From a checkpoint of a small sound classifier: 3.35M parameters, 71.1 epochs.
Rows from block 12, named by matrix and row number. Each number is 500 + 40 x the weight over its row's rms, rounded and kept within 0 to 999. All counts start at 0. Numbers have three digits each. After the name is the row's rms in percent of the matrix's.
# f: depthwise width-7 conv (model.blocks.12.mixer.f.weight, 160x1x7, trained with AdamW), a 7 kernel
f.0 061:577546534518494488461
f.1 118:457480482490506531587
f.2 058:585534541490498474480
f.3 062:489517546514517477413
f.4 104:441468471478504523569
f.5 098:522545529524499473420
f.6 118:588527506479473469477
f.7 107:409478499519522515536
f.8 045:599527510493488482509
f.9 114:532520515519503475407
f.10 100:465476493508527549579
f.11 138:525512526524513470410
f.12 103:412479500521531528529
f.13 095:550536525502489468425
f.14 131:464490509530535545575
f.15 095:437479500513514553560
f.16 061:546530515531506531577
f.17 120:580532501478477468458
f.18 072:577521496500476460449
f.19 145:431483498506522541562
f.20 081:508508518520523539591
f.21 025:419458497515520491453
f.22 109:558534530529541532548
f.23 053:566559534538520504518
f.24 113:457465477483508534578
f.25 080:451459508537528538558
f.26 048:570543535507503495444
f.27 085:452482499496485509591
f.28 139:472479479488495531591
f.29 035:469481458523505532580
f.30 078:531509468454475496579
f.31 097:455464469481488540569
f.32 093:487468471468486530584
f.33 086:414468507508523505546
f.34 153:473489475467478519588
f.35 117:469465473479490517586
f.36 093:501530526528499459416
f.37 113:459480476470497518586
f.38 055:587520500476464482468
f.39 054:445461507543531545542
f.40 021:533541549545480448530
f.41 068:441494525582511517491
f.42 059:489480461482483455419
f.43 026:476467475468520529582
f.44 154:407483507526525516525
f.45 110:422470500497521526555
f.46 053:559539543502488471442
f.47 126:517517519531515472409
f.48 138:528530519523500466414
f.49 123:574538517502483470446
f.50 099:423463496515524543537
f.51 087:436460503537518533551
f.52 141:545536528512493469423
f.53 093:471483472459503536579
f.54 024:403496479465509502509
f.55 119:413479520525523533525
f.56 119:519525523522494469409
f.57 055:497493477481465432433
f.58 076:576547519507493476453
f.59 030:548541520483469464435
f.60 118:431468496519520544552
f.61 042:447471499499525542572
f.62 085:546529512510494466417
f.63 061:581524510486462458477
f.64 066:490475486499492556584
f.65 127:490501490470480516597
f.66 086:435456482500524543548
f.67 025:516476498483543532585
f.68 113:578548541514521517514
f.69 114:407493519513517521537
f.70 059:483481503480500512600
f.71 137:591512476469481481477
f.72 129:578524496477466469456
f.73 041:425489478463483463456
f.74 101:417480498527535525536
f.75 137:419481495515521529553
f.76 117:459459460451465463464
f.77 104:524525511513510545587
f.78 034:479492516504498440417
f.79 090:468466464483478528579
f.80 142:562526518510481456437
f.81 141:458464467467464453451
f.82 133:421464497512523531546
f.83 069:411467492511516526533
f.84 027:507533498522511521595
f.85 099:557533525525484475431
f.86 089:405485516517533518508
f.87 124:551541525521527548552
f.88 127:570520514492472475435
f.89 128:530507510521527492406
f.90 031:591515497487454479493
f.91 148:487485480468485514595
f.92 051:554484463457478504566
f.93 157:469481479473493524590
f.94 037:537504487475459454428
f.95 037:438475478506531542559
f.96 073:594515472483482489474
f.97 100:543518524519505476413
f.98 110:592547512511513512502
f.99 081:488487468456459441447
f.100 104:584537502480474467475
f.101 143:576537514490482461456
f.102 105:479482469487496539588
f.103 124:587522491469470476474
f.104 096:528485470432463516555
f.105 109:527527520533510465416
f.106 066:512508533484492452414
f.107 076:516524521516512459412
f.108 108:587534494472477472481
f.109 091:585552523500494473508
f.110 108:555540515508498467428
f.111 156:447467480490502540572
f.112 144:408496533534515507516
f.113 033:450442479467454463486
f.114 113:410484509534522525521
f.115 132:590493464463488502513
f.116 081:407458490498503513523
f.117 073:425463467464486501541
f.118 049:569508506515492484424
f.119 153:537535541537533544549
f.120 092:499532535541520477420
f.121 092:451497554555515492450
f.122 115:587521500483474473461
f.123 057:443474511497520533575
f.124 064:564528516485477455443
f.125 126:585498465454476493503
f.126 061:536526488434476461449
f.127 105:526526528515509470411
f.128 038:515488457433481531556
f.129 124:528521507518511466409
f.130 047:405471502521513525510
f.131 052:469464497482508516591
f.132 131:425472498517518538552
f.133 116:471477465477495526586
f.134 037:444493472446473511559
f.135 034:543555542499478463552
f.136 140:590512483477475479468
f.137 097:510517530532517476410
f.138 112:456465467503515546568
f.139 109:421468496509503529554
f.140 112:467477477500507533589
f.141 152:515517518527516479405
f.142 105:588521488477469471475
f.143 180:541541541519481455441
f.144 041:497539528543521451436
f.145 035:528514556516493490418
f.146 133:417476509529529534529
f.147 050:427447477518530531480
f.148 044:521531536502465472420
f.149 020:414472500510525533534
f.150 093:433465497508533536555
f.151 103:474475468480499527588
f.152 122:587515481479464485468
f.153 172:540521525516505460418
f.154 070:550541530526516468436
f.155 180:554545526523525539553
f.156 045:450469455465481469444
f.157 150:413485517535505525536
f.158 064:546538527503487446438
f.159 039:588541484467505501480