Weights of a small sound classifier.
Training: normuon at rate 0.0049, 21700 steps, batches of 128, held-out accuracy 100%.
Rows from block 9 of a small sound classifier, named by matrix and row number. Rows with one number belong to one neuron. Each number is 128 + 24 x the weight over its row's rms, rounded and kept within 0 to 255. All counts start at 0. Numbers have three digits each.
Before each neuron's rows are labels from the 100 clips, of 14976, where the neuron reaches its highest value: "peak on" is the class under the peak; "top examples" is what is common among them. Only what is clearly more common there than usual is listed. The data: synthesized solo parts of chorales (CocoChorales). In brackets: how many of the 100.
# fc1: MLP up (model.blocks.9.mlp.fc1.weight, 640x160), inputs 0-79
# fc2: MLP down (model.blocks.9.mlp.fc2.weight, 160x640, transposed), outputs 0-79

peak on: E4 (38)
top examples: clarinet (100); note E4 (40)
fc1.242:122136118189107104114103118093122071128121150149139102097100131133107138102110126142145112129108166100145134132110087120113113166149106133172134093127125120180051156110167097145122124169110140140129121115110126147084112128138147102109094155
fc2.242:151133126105122140131121097128137162154148123144137134128153148111160118092124141124202131157126012161131092118122160120132142119108118109074105127140126121111140170133131127131109121084130145148162120113141126140105146129131133130103089108

peak on: G#4 (27)
top examples: clarinet (73); note G#4 (39); flute (27)
fc1.105:136101102088115150117148176131098126121100115110112162108158132130130122179138112154104163117130175143128116164170113121106161132155149151086108157120089163125172091106123127155128150100129135120148131137117086140111147123156095128122111040
fc2.105:112092101152193110122105126103087098117102116139175141089093101101140108135132093138149084134152084122169125147133102124097118121133086119146125136145128128144148119125138161107143119098154160170129113120106115154158108140098119148094094184

peak on: C#5 (46)
top examples: violin (100); note C#5 (58); note C5 (32); note B4 (29)
fc1.502:113072159165120119098141152185134090162140142120127154150179134123111126121118142135122152165074123118130083140109146121116107098086118146150096131106123157167152147109090125109128141127149120148086168128125126116132138136099138098125153158
fc2.502:125071158089141115118103167141103137125165113152126085154142090123173091130129090143130133164120131163098093142118139142097126111088158113156149116153131138136135168119133139114104186121102111115082102123131160139119136115110164107143124107

peak on: G4 (38)
top examples: viola (94); note G4 (52); note A4 (34); note E4 (33)
fc1.634:123146115163176120083113111175151128089065135124167086137108129107099148106160123087116124095092121110131135155163136130178130085136146169133103140128106157093078152087108129130123103131155127113176104177131185118123105125114114145095128092
fc2.634:111155143163085125102151146155128099144146118126085166115122151093162133083097125130137087137163152081126092129129127135130140124152089175119137145104119112154109161197141119135137116128134091120182139125116146192116117131125129136074141121

peak on: C4 (40)
top examples: bassoon (100); note C4 (62); note C#4 (49); note A3 (29)
fc1.515:150117161107136120114146110105101146147077141163121094130134123115103124138122114087152140150145141140190118106140100138155135121087110115141105145127134111117106132136131151118136147098127108127115126122145100112122125134142155112145138158
fc2.515:137097079147128151126112121092146135086145116136090124139176125141167165115101150147140126118092107130133123139123125189133134109154109118132124115117069141140150109140108134133127125095152155134138114171117070101141120105124144125113127098

peak on: A#4 (44)
top examples: oboe (97); note A#4 (53); note C5 (37); note B4 (30)
fc1.175:114129115046129150152081131222129156141143132140161144136078142128144124170147174150124169073184127137135122134129095121098118152123133158146068109130147128154145133125151120101123098129138101095132121140122073138124137117110160120105165148
fc2.175:144144112145123110129097136133111107116135134141086139115153127138149118165147103166155150102180092161109205146119164134142100106132106105078127144110129095113179166174088112107144104121122171166134131135137119106143133137116121137134135132

peak on: D4 (25)
top examples: bassoon (100); note B3 (43); note D4 (41); note C4 (37)
fc1.317:120094153164133119100156145044153100121104146129111117108120139134115147123159137107112113157175135135199119142132124143164119059133149100117115124077154151102140139124113133134155131082090125170111163115140128147200158114145131135139144109
fc2.317:134075096092110160120100135102153135086138122141153134113128121107127105130124107098085122143166112161124115116156118141108093135145139120129123097147137132106138171176140084114148111121124144146140115095106159140106095089110119121126144150

peak on: G#4 (32); A4 (28)
top examples: trombone (100); note G#4 (43); note A4 (30); note G4 (29)
fc1.378:153106158100149116166123139136124121109132158145130104097133123119109112128144091138129158080126141130132113157132146195121127143108159162105101147152160162129099098099149195129135143139097079105137125142100092136117160131166129115147114082
fc2.378:114101138127119157153129104114102122131093099182136120126122130096158081108093110116135135095127123079133120112153174176146125167140114167118156117149127145101120123100121166176139142118141149114082103119161114103110152148170130128127111161

peak on: E4 (30); D#4 (27)
top examples: clarinet (100); note D#4 (43); note D4 (41); note E4 (35)
fc1.154:128169167133073158096133075108117135152130155113112112193122099113125128121129084113139133135137133138150161118144125155099097136097140075112121143122091164122123117102115181122182152138161137078135133088146142108115100145146101107118126133
fc2.154:140126122131118134104083109140103126106103146124162159140147138197121115083164152115124113164082177117149115142151100137159136126123092129140130115146100146125108118175154101109141126186105143130108078141125133152138165126124099101100138149

peak on: C4 (36)
top examples: bassoon (100); note C4 (53); note A#3 (44); note C#4 (40)
fc1.412:133132145115143131187135139126153122103136129133128105129113120122133118103139146087121126083124124130145111128104133115165121075121139204126155104113113129148131167121123098152135160129164095114126121108137230146127120159111094102137086115
fc2.412:140141155139117128166133108149134146157138098181137116118129143090118140116139154106125101090121138160136137145127113151160120125126113146144135122110090130093104135093148133131144132138113144145111100146158163127211092152066086148119133122

peak on: D4 (36)
top examples: trombone (100); note E4 (56); note D4 (56); note D#4 (40)
fc1.600:137106108108106146137148102109147126129144127114086130138189194132151138139149125110110145095159119121151137117115147111141103115121158149113130123161185094129094135145140117118112154187112114103100155149118119090127151141141097136065122105
fc2.600:097117162100122106106120124123134137151151106110084180166140119144129081106116135142125146137165155125166110108157158169141110142106128181134132112131137106132108151145150140145110166114143108119179132112076153140128127152166099107174105144

peak on: A3 (38)
top examples: bassoon (100); note A3 (48); note B3 (38); note A#3 (38)
fc1.364:125155112132127105133115145174124099119098120111103124121123125122171139134132156112144068111107098128123129141094148105198115062108139120133110096113165119092102180134141121157141132123129127060096129118128128169149146188144126084134101082
fc2.364:159150122141115144156120130148149138124116148095144146133139133117123119121150137123154135101134190236129124121124145118141140171136122144136149116141105139161135147153152126133156127148110096132183151111162137105125110177140106101103114182

peak on: C4 (44)
top examples: bassoon (100); note C4 (59); note A#3 (51); note C#4 (38)
fc1.258:132132124113125157181105136121173119096170140135125117122139112098133133131139150126133135069144161136117126123110134110166135101126143210108184113124104155158130122091119113138128174123128133121137124113123204147098131137104092102146109134
fc2.258:161143151118102102138140110174143138148155107177148103124122178112133102128114155147118092113106115143145139144138101149158104108127103121151103115134103119084142143092127130109135133148120152101133142159163134137199110151070070142133148095

peak on: silence (100)
top examples: clarinet (61); saxophone (39); note F#4 (27)
fc1.564:126115127127156152069086140108122186192156128118117093138127134124116102091118141145126097110174151084171109143141141134133144118103041159110172085142139164139152121116136131127110138123078097115139105082171101117092114107119167126091115140
fc2.564:106105139107131111098104121108122149156127142142143092109145092122085119129132099103131104132170132141139126176132098116127082144170166111132126137124151123109123121133113165075093076097122096104164108170093148151100124108138137168108120133

peak on: E4 (29)
top examples: clarinet (100); note E4 (50); note C4 (29); note F4 (25)
fc1.186:103127144123091121144152170100117169144085146108137166115100118129151152162085075119125116104136125108151164107073133131164136124167136177141122106108103121120121138155127090103133091123092138101129129135138132190111130144123158144126141141
fc2.186:109109079136124131137117124109141131092165144112149149106128156140101079118106134171137115136159127148119136087129154093128160116133079151101094169093107098166126109097141120107146143131138089111084156083100106123106140136138138136114110164

peak on: G#5 (28)
top examples: flute (100); note G#5 (30); note G5 (30); note F#5 (29)
fc1.210:136161109136142100200087149120129129108147144159135163111135134141107116114152135115117138071118110118110162103131133142110148144115129131134077151119113090143156110105100144129137140128105156143119112180144034118136103139134131121134123132
fc2.210:136162123135117125194132115116140137088154103143130123115111105130127158133124089140117134145097155138123146136129169118148155136123163124125120141128124170151151138094124164141108124136154135117140117109106129134089101117135135123115106080

peak on: D5 (27)
top examples: violin (100); note D5 (39); note A4 (28); note D#5 (27)
fc1.516:126102137143137132135146144107161066120132136100113100108134150121117111178160118088091126115164107174161136116147121072140135129122146142124170118136152124120134187188168136085144115113133088164105112115114126161108124094132128103097151156
fc2.516:116138121104140105142097147089098137145111151108134152073091123141120116104156114131142148109227117177098095146122116161125111143125151120133163096141127129150115120153128090105143118135110137094103166129126133115118173113115120124116137096

peak on: E4 (33)
top examples: clarinet (52); violin (48); note E4 (39)
fc1.296:171133141136123162083120139075102125082140145096132096131109149131113128154136160117155101100139142091180136119138095125130142117151118157141127115122141150111143181115161139134140121115081170183152173058133119159166112101160148118122141140
fc2.296:111068104107135155156132152135106156117138133089109163155140148132120130165173132115104118169148138131118127150130127109132131084105189085105113149158123150143117133161119073089136139086129147106123111104106139135123128104141123141128152137

peak on: D4 (49); D#4 (27)
top examples: bassoon (98); note D4 (65); note D#4 (44); note C#4 (35)
fc1.56:080100144091124140107150134144127153129107120103123137129135163120080163167117081104135124113141113103116112090137102145125118147105117157111150156116146149128131146104133124144131164081144153153152097164163122177137164125151153128123115124
fc2.56:090142137112095111134112163171139150113120104135121093132140085146141139122130138118131101119138104139155101139112146121143127084153125115130094121094117125107110121108086101133116090140110141112184141112099154112121127141114128113123156127

peak on: G#5 (27); C5 (25)
top examples: flute (100); note G#5 (31); note C5 (30); note F#5 (26)
fc1.532:165093103116143093193146145119129134105141127131155132123120074127138140111154100099144143040160129102109134110098140169141157145134125115120058147136102147117156099097145187144127136112096165123137107124126100105144113116146159109144131078
fc2.532:113128078163124133183167124130113118118136127130111133122117093144107129127107116064125226133134132085132125107116176142130111161137133126138133130157108121119098138075119107149132091150165099103137121123121132115098126119157146111159137151

peak on: A#4 (31); C#5 (27)
top examples: violin (100); note C#5 (45); note A#4 (41); note C5 (27)
fc1.125:109113158181125113131139147175192085159131127148140100140175131141135130158126102163099128153117099146119128095109129115167098142093131118175073129094131119148100150105129183087101154142136153117119144152109158106094143133090139125122123145
fc2.125:139091107061169131174137147156109167174117135124143149129127124110127139095174131132129102126132113141084137164119122124115179105143116117137133085133125088137124142138135114146161130142134153169137124109073151145099143155111147106118123098

peak on: silence (79)
top examples: violin (40)
fc1.44:133164123115132149125142150124199109135117137113130128091179117133108126121125099103107161146100151124161146130103127126145122142124091113127123158151117133116145122129114153081125172034135166086139190147130109085168110099138092133137128123
fc2.44:184148114126108082137127129140169174139168150133124128131155127143134086117128141117119119145114131100129104136197117079136092126134128084151100087128148130101131150163113159132141117128120150095156137136181110125122157140113132137170148130

peak on: A4 (33)
top examples: horn (99); note A4 (48); note B4 (45); note A#4 (39)
fc1.28:134121140149079138129096121124128111117127143117120123106108162114121138136135122106151168127065136092126092123134132104108132163102126171147112099109118130169120131135124134073164107103119161140144169104138147143141177105117159096133133083
fc2.28:140173133108142129120153126141161084131164165121116119137105156146143138092110103140142149134067110144139177145118138135141072096123123114119059129138144123113176107124142109097150078119114127158129088160122151127127092090156150095144101116

peak on: silence (97)
top examples: horn (97)
fc1.62:103130151146129107133085107185127127121083142115151119133095105111143141126118127125149100115116114147065140111074123138147195136133103122121128153129125103138105158096156115083094096177093115141107143127131112138139122122185118165122119200
fc2.62:118097127158110147113153142183148123150140129117118114109110109147141126140124093114170148118103197138049104108146114108108164143145134137136144130153134122141155167110100131115107109132123147164106134156115102133128108151136133164112120055

peak on: C#4 (30); A4 (25)
top examples: trombone (100); note C#4 (40); note D#4 (31); note G#4 (29)
fc1.230:117151146115136161177108139128137119158140115115135131101132133121137144133144145110125132030121124142123139123115112130127128123125152218123018159134140141121130118102143111117135129123111094082145115142143041161109117138148158141103110120
fc2.230:127121130143164129134127137101148137142136154119100110123133148135116140142104106143113140168123129131154119089118201133129138123117117114096113140129166135126137130116150143108099130133149198139111117163115118157137141156128106133150099164

peak on: C4 (31)
top examples: bassoon (100); note A#3 (56); note C4 (53); note C#4 (39)
fc1.399:133138151098144134190123149119127108083183160107120146145164133122131098139124131138112122094143186137122161121120128093132129088115108210124161118130124151136146119125113109140103175126145107152121133089128196146127140122117090123147088133
fc2.399:150135134104144124159130104184127133134161130107109093099153089108099122159113171139113127120148102116140122152127102122106128124105104094143132123121095151124144149093114107116127117148139145088102119143178156118216116148100076122115072108

peak on: D4 (30)
top examples: bassoon (100); note C4 (51); note A#3 (47); note D4 (46)
fc1.479:087115140125114158137122130108112129121196145137132112148123098141128099136138146122120156114132121145107118105111128091152158130105121145117157150173096189170129139077132136121124140131127101103108145116126150091111091088146077110126140143
fc2.479:108128145114133131131119131132141112114092103100124142163106104155097115150102139158103086107095128113127109086121112102105127107129113115084114129112112199113107147096171124139119091100106179108118152124113119107149113097119130146115122149

peak on: D5 (36)
top examples: violin (100); note D5 (45); note C5 (29)
fc1.266:148118133108109119084148139120139142139119137106111107084147158130103133163144138097144128095137134163127125141115153134155096116119063158098175098130140071125125119130141097104131101120122106184162108114126075124126093106134178140141110144
fc2.266:134155109141148127162143090113134179149127139128163140098098102118125136155114138110128116157102111097135137141131156100138150107133207158145130104122149151146111126109154119106098125118113140096137155099095097150105135147105194151163117110

peak on: C4 (53)
top examples: bassoon (100); note C4 (65); note A#3 (52); note A3 (29)
fc1.622:125137137159135120173111148106079153064181123112110140124152101138110097167149103103109124019116168133157149122146122157147153159129105168139138134133114095146131098159162121123077151127096145135135119122129155125070124142114105092140116127
fc2.622:129146132092128147187155155142130144120156146100134140113120113137162156129109150107083171122136127095121125149153153072139105136131128137143100098131131118115150102098143151085155115149148142132099077155163133137146123074149091154084116096

peak on: C4 (44)
top examples: bassoon (100); note C4 (55); note A#3 (42); note D4 (31)
fc1.201:123133148160133151196113176115148158087155126137131125123140120112160115181142127117134106068126130150102133123111143147185139093127115174121174110132121134125135079084149130136094144135132127167112122131139184121109130134076050102147121162
fc2.201:122137121134093119158118123140150110185153120148128153133153129165152110132174118112114125136142144123123107135159132138151110112121122097124088111117117119089126122121155087113107137130160151110122122138153138108180151094093068144120146089

peak on: C#5 (47)
top examples: violin (100); note C#5 (57); note D#5 (33); note B4 (31)
fc1.623:100125177131125169115132104151131093240143136121124119128158120138117138090116185172114163152114108109077141110137122133148133103128147122131096112118151135130120173134103135155130129121160119141122153108107146132119097122111139126099118135
fc2.623:087130146068127120145129129140139118140144098112110135144152148152113106071149098110102116105123152143110096104105122115108141151144172096177107139158089147128104135151135150110162127160109129149119117137108145124125161110127138142128120106

peak on: G4 (40)
top examples: viola (100); note G4 (57); note F#4 (40); note F4 (35)
fc1.73:138157119135144101153151113108152124092127124106147108148145115122072168155159120143120128104123117076140099152147122173133147134106137121145157116123123091090113108110120125139156141099122105129096158133148147139099165140120110126124130052
fc2.73:137132153127121160149104122118142103094107164130140143124136117160174085213116123114155137093097169164144158115135110106132123135154110100089136103139132149133136087147131150141089167129157096117116146124105157144106104139127110144137152188

peak on: E4 (26)
top examples: viola (100); note E4 (47); note D4 (35); note D#4 (30)
fc1.87:137132154124118135106148187122127120165109129125149083132148151115137157141101061135132086159150123118127117096140154119084142124160100182158130146107130131120133170081129125127135091116144090095084128136124116111159140110133119119102159136
fc2.87:097118131075114118130124107163114120097137123107095108125113139124158069126131139108114170108106123107159136083131129112112171095137124134109139125083121117056098119063124090130157120144108101130132138110113116093094128119129102133082135163

peak on: G#5 (25)
top examples: trumpet (100); note G#5 (35); note E5 (35); note F5 (35)
fc1.224:118105141110101115115152132103133142094117136112103150111094132132166123126131126148129112123129117141123099120110139162191148173103098158138144143171134144127185117144131115127118103084157133137111202146119196158134118152141152113129097126
fc2.224:119113136127162155074130112108101125124130132120180103140134123117104088121135110136118128150162151139115174125102116145091088129145178098140140140128159143110118105117103141156111109103117124146141133121111160154186110104199113089115137129

peak on: silence (98)
top examples: oboe (100); note C5 (47); note A#4 (32); note B4 (31)
fc1.310:123132150136136125144120203136110131245135154118113145110105086150122124157061137119125127146160128124098136105105110107142164137135169084110134123149109108129134122156118088124140129109148141130136145134161132147108104108157139114136131135
fc2.310:163126103138132150153151194141158118165132123123105127088111107156139143118143115138125126124116122141140087120130012124115145110141081125127133137080121099125143122143144114143089150132104165122164099162140124115165140127132175131121148098

peak on: F#5 (25)
top examples: violin (100); note F#5 (43); note A5 (28); note G5 (26)
fc1.164:108127125144158146164135177114123129089134164117159098108105097124136133124150150109122167129119135116137146126160134180142133150143050156108145120150091125098135135178103134104142113134117138152128123115143126118159137119144123143123084107
fc2.164:149091136100104129099089102120140128190157096110093108166145137065129110157133119117118112131141143141148128095159146083096159108147109125120142145131155121173179117120147129146076117146106082125155118148108090151135115095085150174122102168

peak on: silence (48)
top examples: violin (99); note B4 (31); note C5 (29); note A#4 (28)
fc1.126:109097136128113163159128138119122117239120137151103122121150095130135131126175125145114133165120100126093133153197128138122130084127107078128132104153132133148103140077127138110124131152112095123137150167113127125171112129082132155145143152
fc2.126:163112154103169157160136134155136165188128115172109134106114140148112111106090115166121126191132136134125147126124135121092111155158156116142104132122134129123106122107126158117090116106112125154121128113178109160095109091114119126164119123

peak on: silence (34)
top examples: saxophone (73)
fc1.426:122103125101123124089140084128136125243146124133122102097138156122123143147121154091114099115130151112175144119090145128115135126111058204123145144107102110077172130141145115123096113105176140142150116099124119132123123130121174128118119142
fc2.426:113139125107127149070152117168123130173117129144103130120143108128167110103118107126132145107116127127179129135129075126124167201103184142121136144105112087130109092135151138127112137101127077103142129122137142107180134132140156120131130097

peak on: F#5 (27); G#5 (26)
top examples: trumpet (100); note G#5 (43); note F#5 (41); note D#5 (32)
fc1.120:110113113121127154091137134132138107101120149120105138102130085131134114102076109112134131139145136159148084143127132169195121181106070142146126130174156124156196126134134108107161108133152123125142154164128175116116115165164124122132109138
fc2.120:128155134182109121078139117115115126135123115124139110132136114119112113127130125126096100150098109153137119114119150150129114143134149124113142111147157136123113096107106151149113155153131133109121104132129151108181117140194124117148117100

peak on: C#5 (30); silence (30)
top examples: violin (100); note C#5 (44); note B4 (31)
fc1.448:155143142102148127172125158150121099160081122139109128109104137126144155187126094132120112114146156108140114133103148086129149141162069103123095112115110168100131140087119155134114139150124135114103084149136141140137131112171125104137129148
fc2.448:123136130139102128128085139106116160115126096111133142126116135164127084107117113160090156133180104130149113103110190140125131095142156092131130103182109163125118117104147178119136150122119138120113083146129143112139116104159093087168097123

peak on: B4 (26)
top examples: horn (100); note B4 (51); note A#4 (40); note A4 (34)
fc1.166:103157134135136118124095138130131156108129133117125087131140155131118157142080146132141128157109128135121113102092123135097131096130116127103129123118106121110106114143136129092125160100142120181112082112142144143127126163130122125139167121
fc2.166:080155150150135123130160136135103116151178148133119148111108124154140131153116150117109155170129110185120160106115094106104178140129132133114078140123174092148138115104128129116142121100149100128114097111131129145105121139138146166164145119

peak on: E4 (31)
top examples: bassoon (99); note C4 (43); note E4 (38); note A#3 (38)
fc1.326:148174120156095163124139168222136152142141144137161146119134113134107119146140138119114065116148107085116154127085125141158141154119119159144102111081117103100106137095136171110130125159090137126136095123144091133085129145109087127148118079
fc2.326:133171144096180141134133099223122157117105133142120109108126108150133134133099138148186139128148139118097119130117124090118149080114106118147082097150126123132153185136115100120116142118148138110142170125110088147133134131130126103165135131

peak on: A#4 (25)
top examples: horn (85); note A#4 (36); note B4 (32); note A4 (31)
fc1.33:093136173148152127164147102140174171128107132141157107119157152132127134136137105179161070154134154092197118113105085133088142115141124125127142160128163125090126098121129120140116203116122105153145122104136149116110121148099104081102128169
fc2.33:102102150131126136141121153114173151114145150141117139144156117139125116087129103140125109137089116171176124111133147115118103106152115119105078140116154106181132117100105150130076125079195115156174128121143117100107112141128136095099149099

peak on: C#5 (40)
top examples: violin (100); note C#5 (51); note B4 (37); note D#5 (31)
fc1.113:083112175150167129116107119153187095176144142136112144147168118107138120083149155187115141180124124114082119136140128132157103109094161147112126110093123137143138147125086112139138137125158125171111132114120116126101115110098139123126120138
fc2.113:108147156097141107113144108149110116181124096108111112116137136130131112099107086108128123115115104157113128139138149119078125118179134125168107095185122163161116140146113159105141185126114157134107123132105122134129156106150174124145130104

peak on: G#5 (37)
top examples: trumpet (97); note G#5 (48); note F#5 (33)
fc1.476:116118132131155044125087123102098113126124128142154162167154098137174092157162154107095131114113122151123136123135121130122132115141139144100136115148140104143105133159114155130144116119160127126111114112123080122112137150114101116128106132
fc2.476:134110125113154104120124118068129136109110111108153118094148141095117130118109084081139171166098143140136127128165143120100160118067108117112127132109107150105142134107091152135116093100113135084130157140096154135163117142089139168151116118

peak on: G#4 (26)
top examples: viola (100); note F#4 (61); note G#4 (40); note F4 (40)
fc1.631:141152103107139140098159072114126162101125171137139132123142159128092194131149111166132102071101102110105128124148135175137114138134126090104123142136129115142148106135138066102128088107142135147126129138111141123081155121134140115123129074
fc2.631:135158118116163164088113132118149107110115103133114103125127117135134091172144101139145071118151211245134140140094150122073129132108113113119114090155149138157125131117123114141125113145107136148098115119099132113101110118124111140134149144

peak on: G#4 (37)
top examples: trombone (100); note G#4 (51); note F#4 (43); note G4 (33)
fc1.350:125109135139109092132152134209162121117133155134109127111161063115129149119085090133102130145102156074098136125133122163123142141181156125162122137111113159130127133123141127073138101157153113141134092105116146084158107108176134120120147137
fc2.350:118118139096166090140138162134126133109119110097165171164135182151112112134116084158135163149135156104118112107150154123184110083117108147162094106082155148113106155121160092164164156145100130134125161107091122095126133138125129138100152146

peak on: D4 (33)
top examples: viola (57); note D4 (46)
fc1.193:137151153102114155115112157068178151143114128129095120133083138123120151166174083109117112123104131132076146108145102124120140149154143176126149173104120125191113093117136107126113120083131117105103156120144127148095171112139079118076153156
fc2.193:113073151134087087127151094172124092115131157136134141152116107109120128191141135138104127140127153089080151122117109149132122149146110123154118140124126118078128142122120150096141080151150116126132127128114150122133100117122093124077127135

peak on: D4 (55); D#4 (37)
top examples: clarinet (98); note D4 (67); note D#4 (51)
fc1.119:121127094125088127119109110126102132114063143129127110122147122139161133138119146164140172163102143119161166136182102123119113096071104184130140162152129153124139147121151090147089116107092157083145113150128138153105140176159153128121139095
fc2.119:144131136153172133113136103139093127166150112161130098117129158114056146078136168150127096147098138148154123102178137168155145159108148208142115172119123110148154137109128164146140132131160121120146132123105114126105113135146178139124132113

peak on: C#4 (25)
top examples: tuba (100); note D4 (47); note C#4 (38); note C4 (37)
fc1.371:137174129103133137132115149082104137143132154119141129146151128131111151140097100131120113120126131175104086119129091131123132098100132138109124129083126140113141139141132126121097136143095105127125143172135137138137095107169122121125118132
fc2.371:137130096123095107117129120102133137109105112130112133136105094137168112146170160121094152104089114129084131135108158121140121135141125141118133112127115124159115114128133146116128177156166101154087122146130114168139173108141125117136125130

peak on: silence (87)
top examples: horn (100); note A#4 (40); note B4 (31); note G#4 (30)
fc1.260:107089119096100152177134145095124130193095110137128157089132105122113145171141107189127148125150106163077148165127118093129153130132143087073177160122153136153099154123131135140135120134115162114152145140148116142144137123167103133143131134
fc2.260:139055126097152111152105154115124083158077145136126128152141150145122122155119122148110105131160138130073136138135040117122122113140157137133155112125150112104119134131096139158126099117137118116129153114144125131143119131145068145175143096

peak on: G#4 (39)
top examples: trombone (100); note G#4 (46); note F#4 (30); note D#4 (29)
fc1.136:105162189116143097189142082125140121125098173134113127132129115141117098123095127159133131101114115093154120144137160171141139114132150152140110111135134116116092085090143173095155106135120073137092095131115099111123138126149165118141140121
fc2.136:122123138113138180141144083124144159103123117138161134124133157098137143130109148156141150115137127120124157081137131141157119124147109114132065124092125135102139183113104163130143124154170160104097127128087106107104164122182140118130117129

peak on: G#5 (25); C5 (25)
top examples: flute (100); note G#5 (28); note G5 (26); note C5 (26)
fc1.318:088098138114115105215106134131111104082141114102134124129137119114145145128096093113127136069098116108106148115137135126110164120134135148122104107137155156107115149168157136153140154113160183197133144145150102117143128112152129146134108101
fc2.318:106118121172150156185126159084119102100086121162117099156121119115175104163138086113147144127151099117139113121172172118164085149092103130145130185107145135173124134107115158107145119114100110140138099152154155092100128117149132150143122123

peak on: C#4 (37); D4 (34)
top examples: tuba (100); note D4 (58); note C#4 (51); note C4 (41)
fc1.279:147177145149180112141125137055108126124129137150176121152145136126125170108111108148093119139143173168090119158128091071122143135110123147156135136107128113123129151158099120148171110151121131111127131173117158117106106106162130147125103143
fc2.279:130144107091075130129155140094136100094116120149141133155121159147131128115135093113119126146121090119111130128115114141127139132125135110114137128103133147133136163155123121133137170113101127155067150107137160171127115112144146114135138139

peak on: A4 (28)
top examples: trombone (100); note E4 (36); note D#4 (35); note F#4 (34)
fc1.114:146103183125141120159120112112141131123144151141087139081122141123144126113148101163118141069138140140126109123121140129104125138135151185108074137128132123112105105118143151150154150126109090103120110134133085125121135155145130147094143093
fc2.114:128133141108147112169136117126086121126111136137126099111122176137139132138119127149094139119127154088119127170136139147121150121127100158148163099109157156113129103111094148125121158124134177111127107147127115162132172166211133145120094132

peak on: G#4 (31); G4 (28)
top examples: viola (100); note G4 (48); note G#4 (43); note F#4 (41)
fc1.458:134165120154111125077153114100128120115118174108146111118119149135118176145132116153139123048086118141117125131144147156121154136117150138115114146167143075098165087129118062150125105145106124127160121125131175139121119148098112155134135095
fc2.458:156149094179116145082117108085115113125124128119128129121170143108103107159127071156136108093104187215122145159089162161100149104134118116114128113139138098160115140138120157127142122124106134152116139126109141165095088162136133155131139169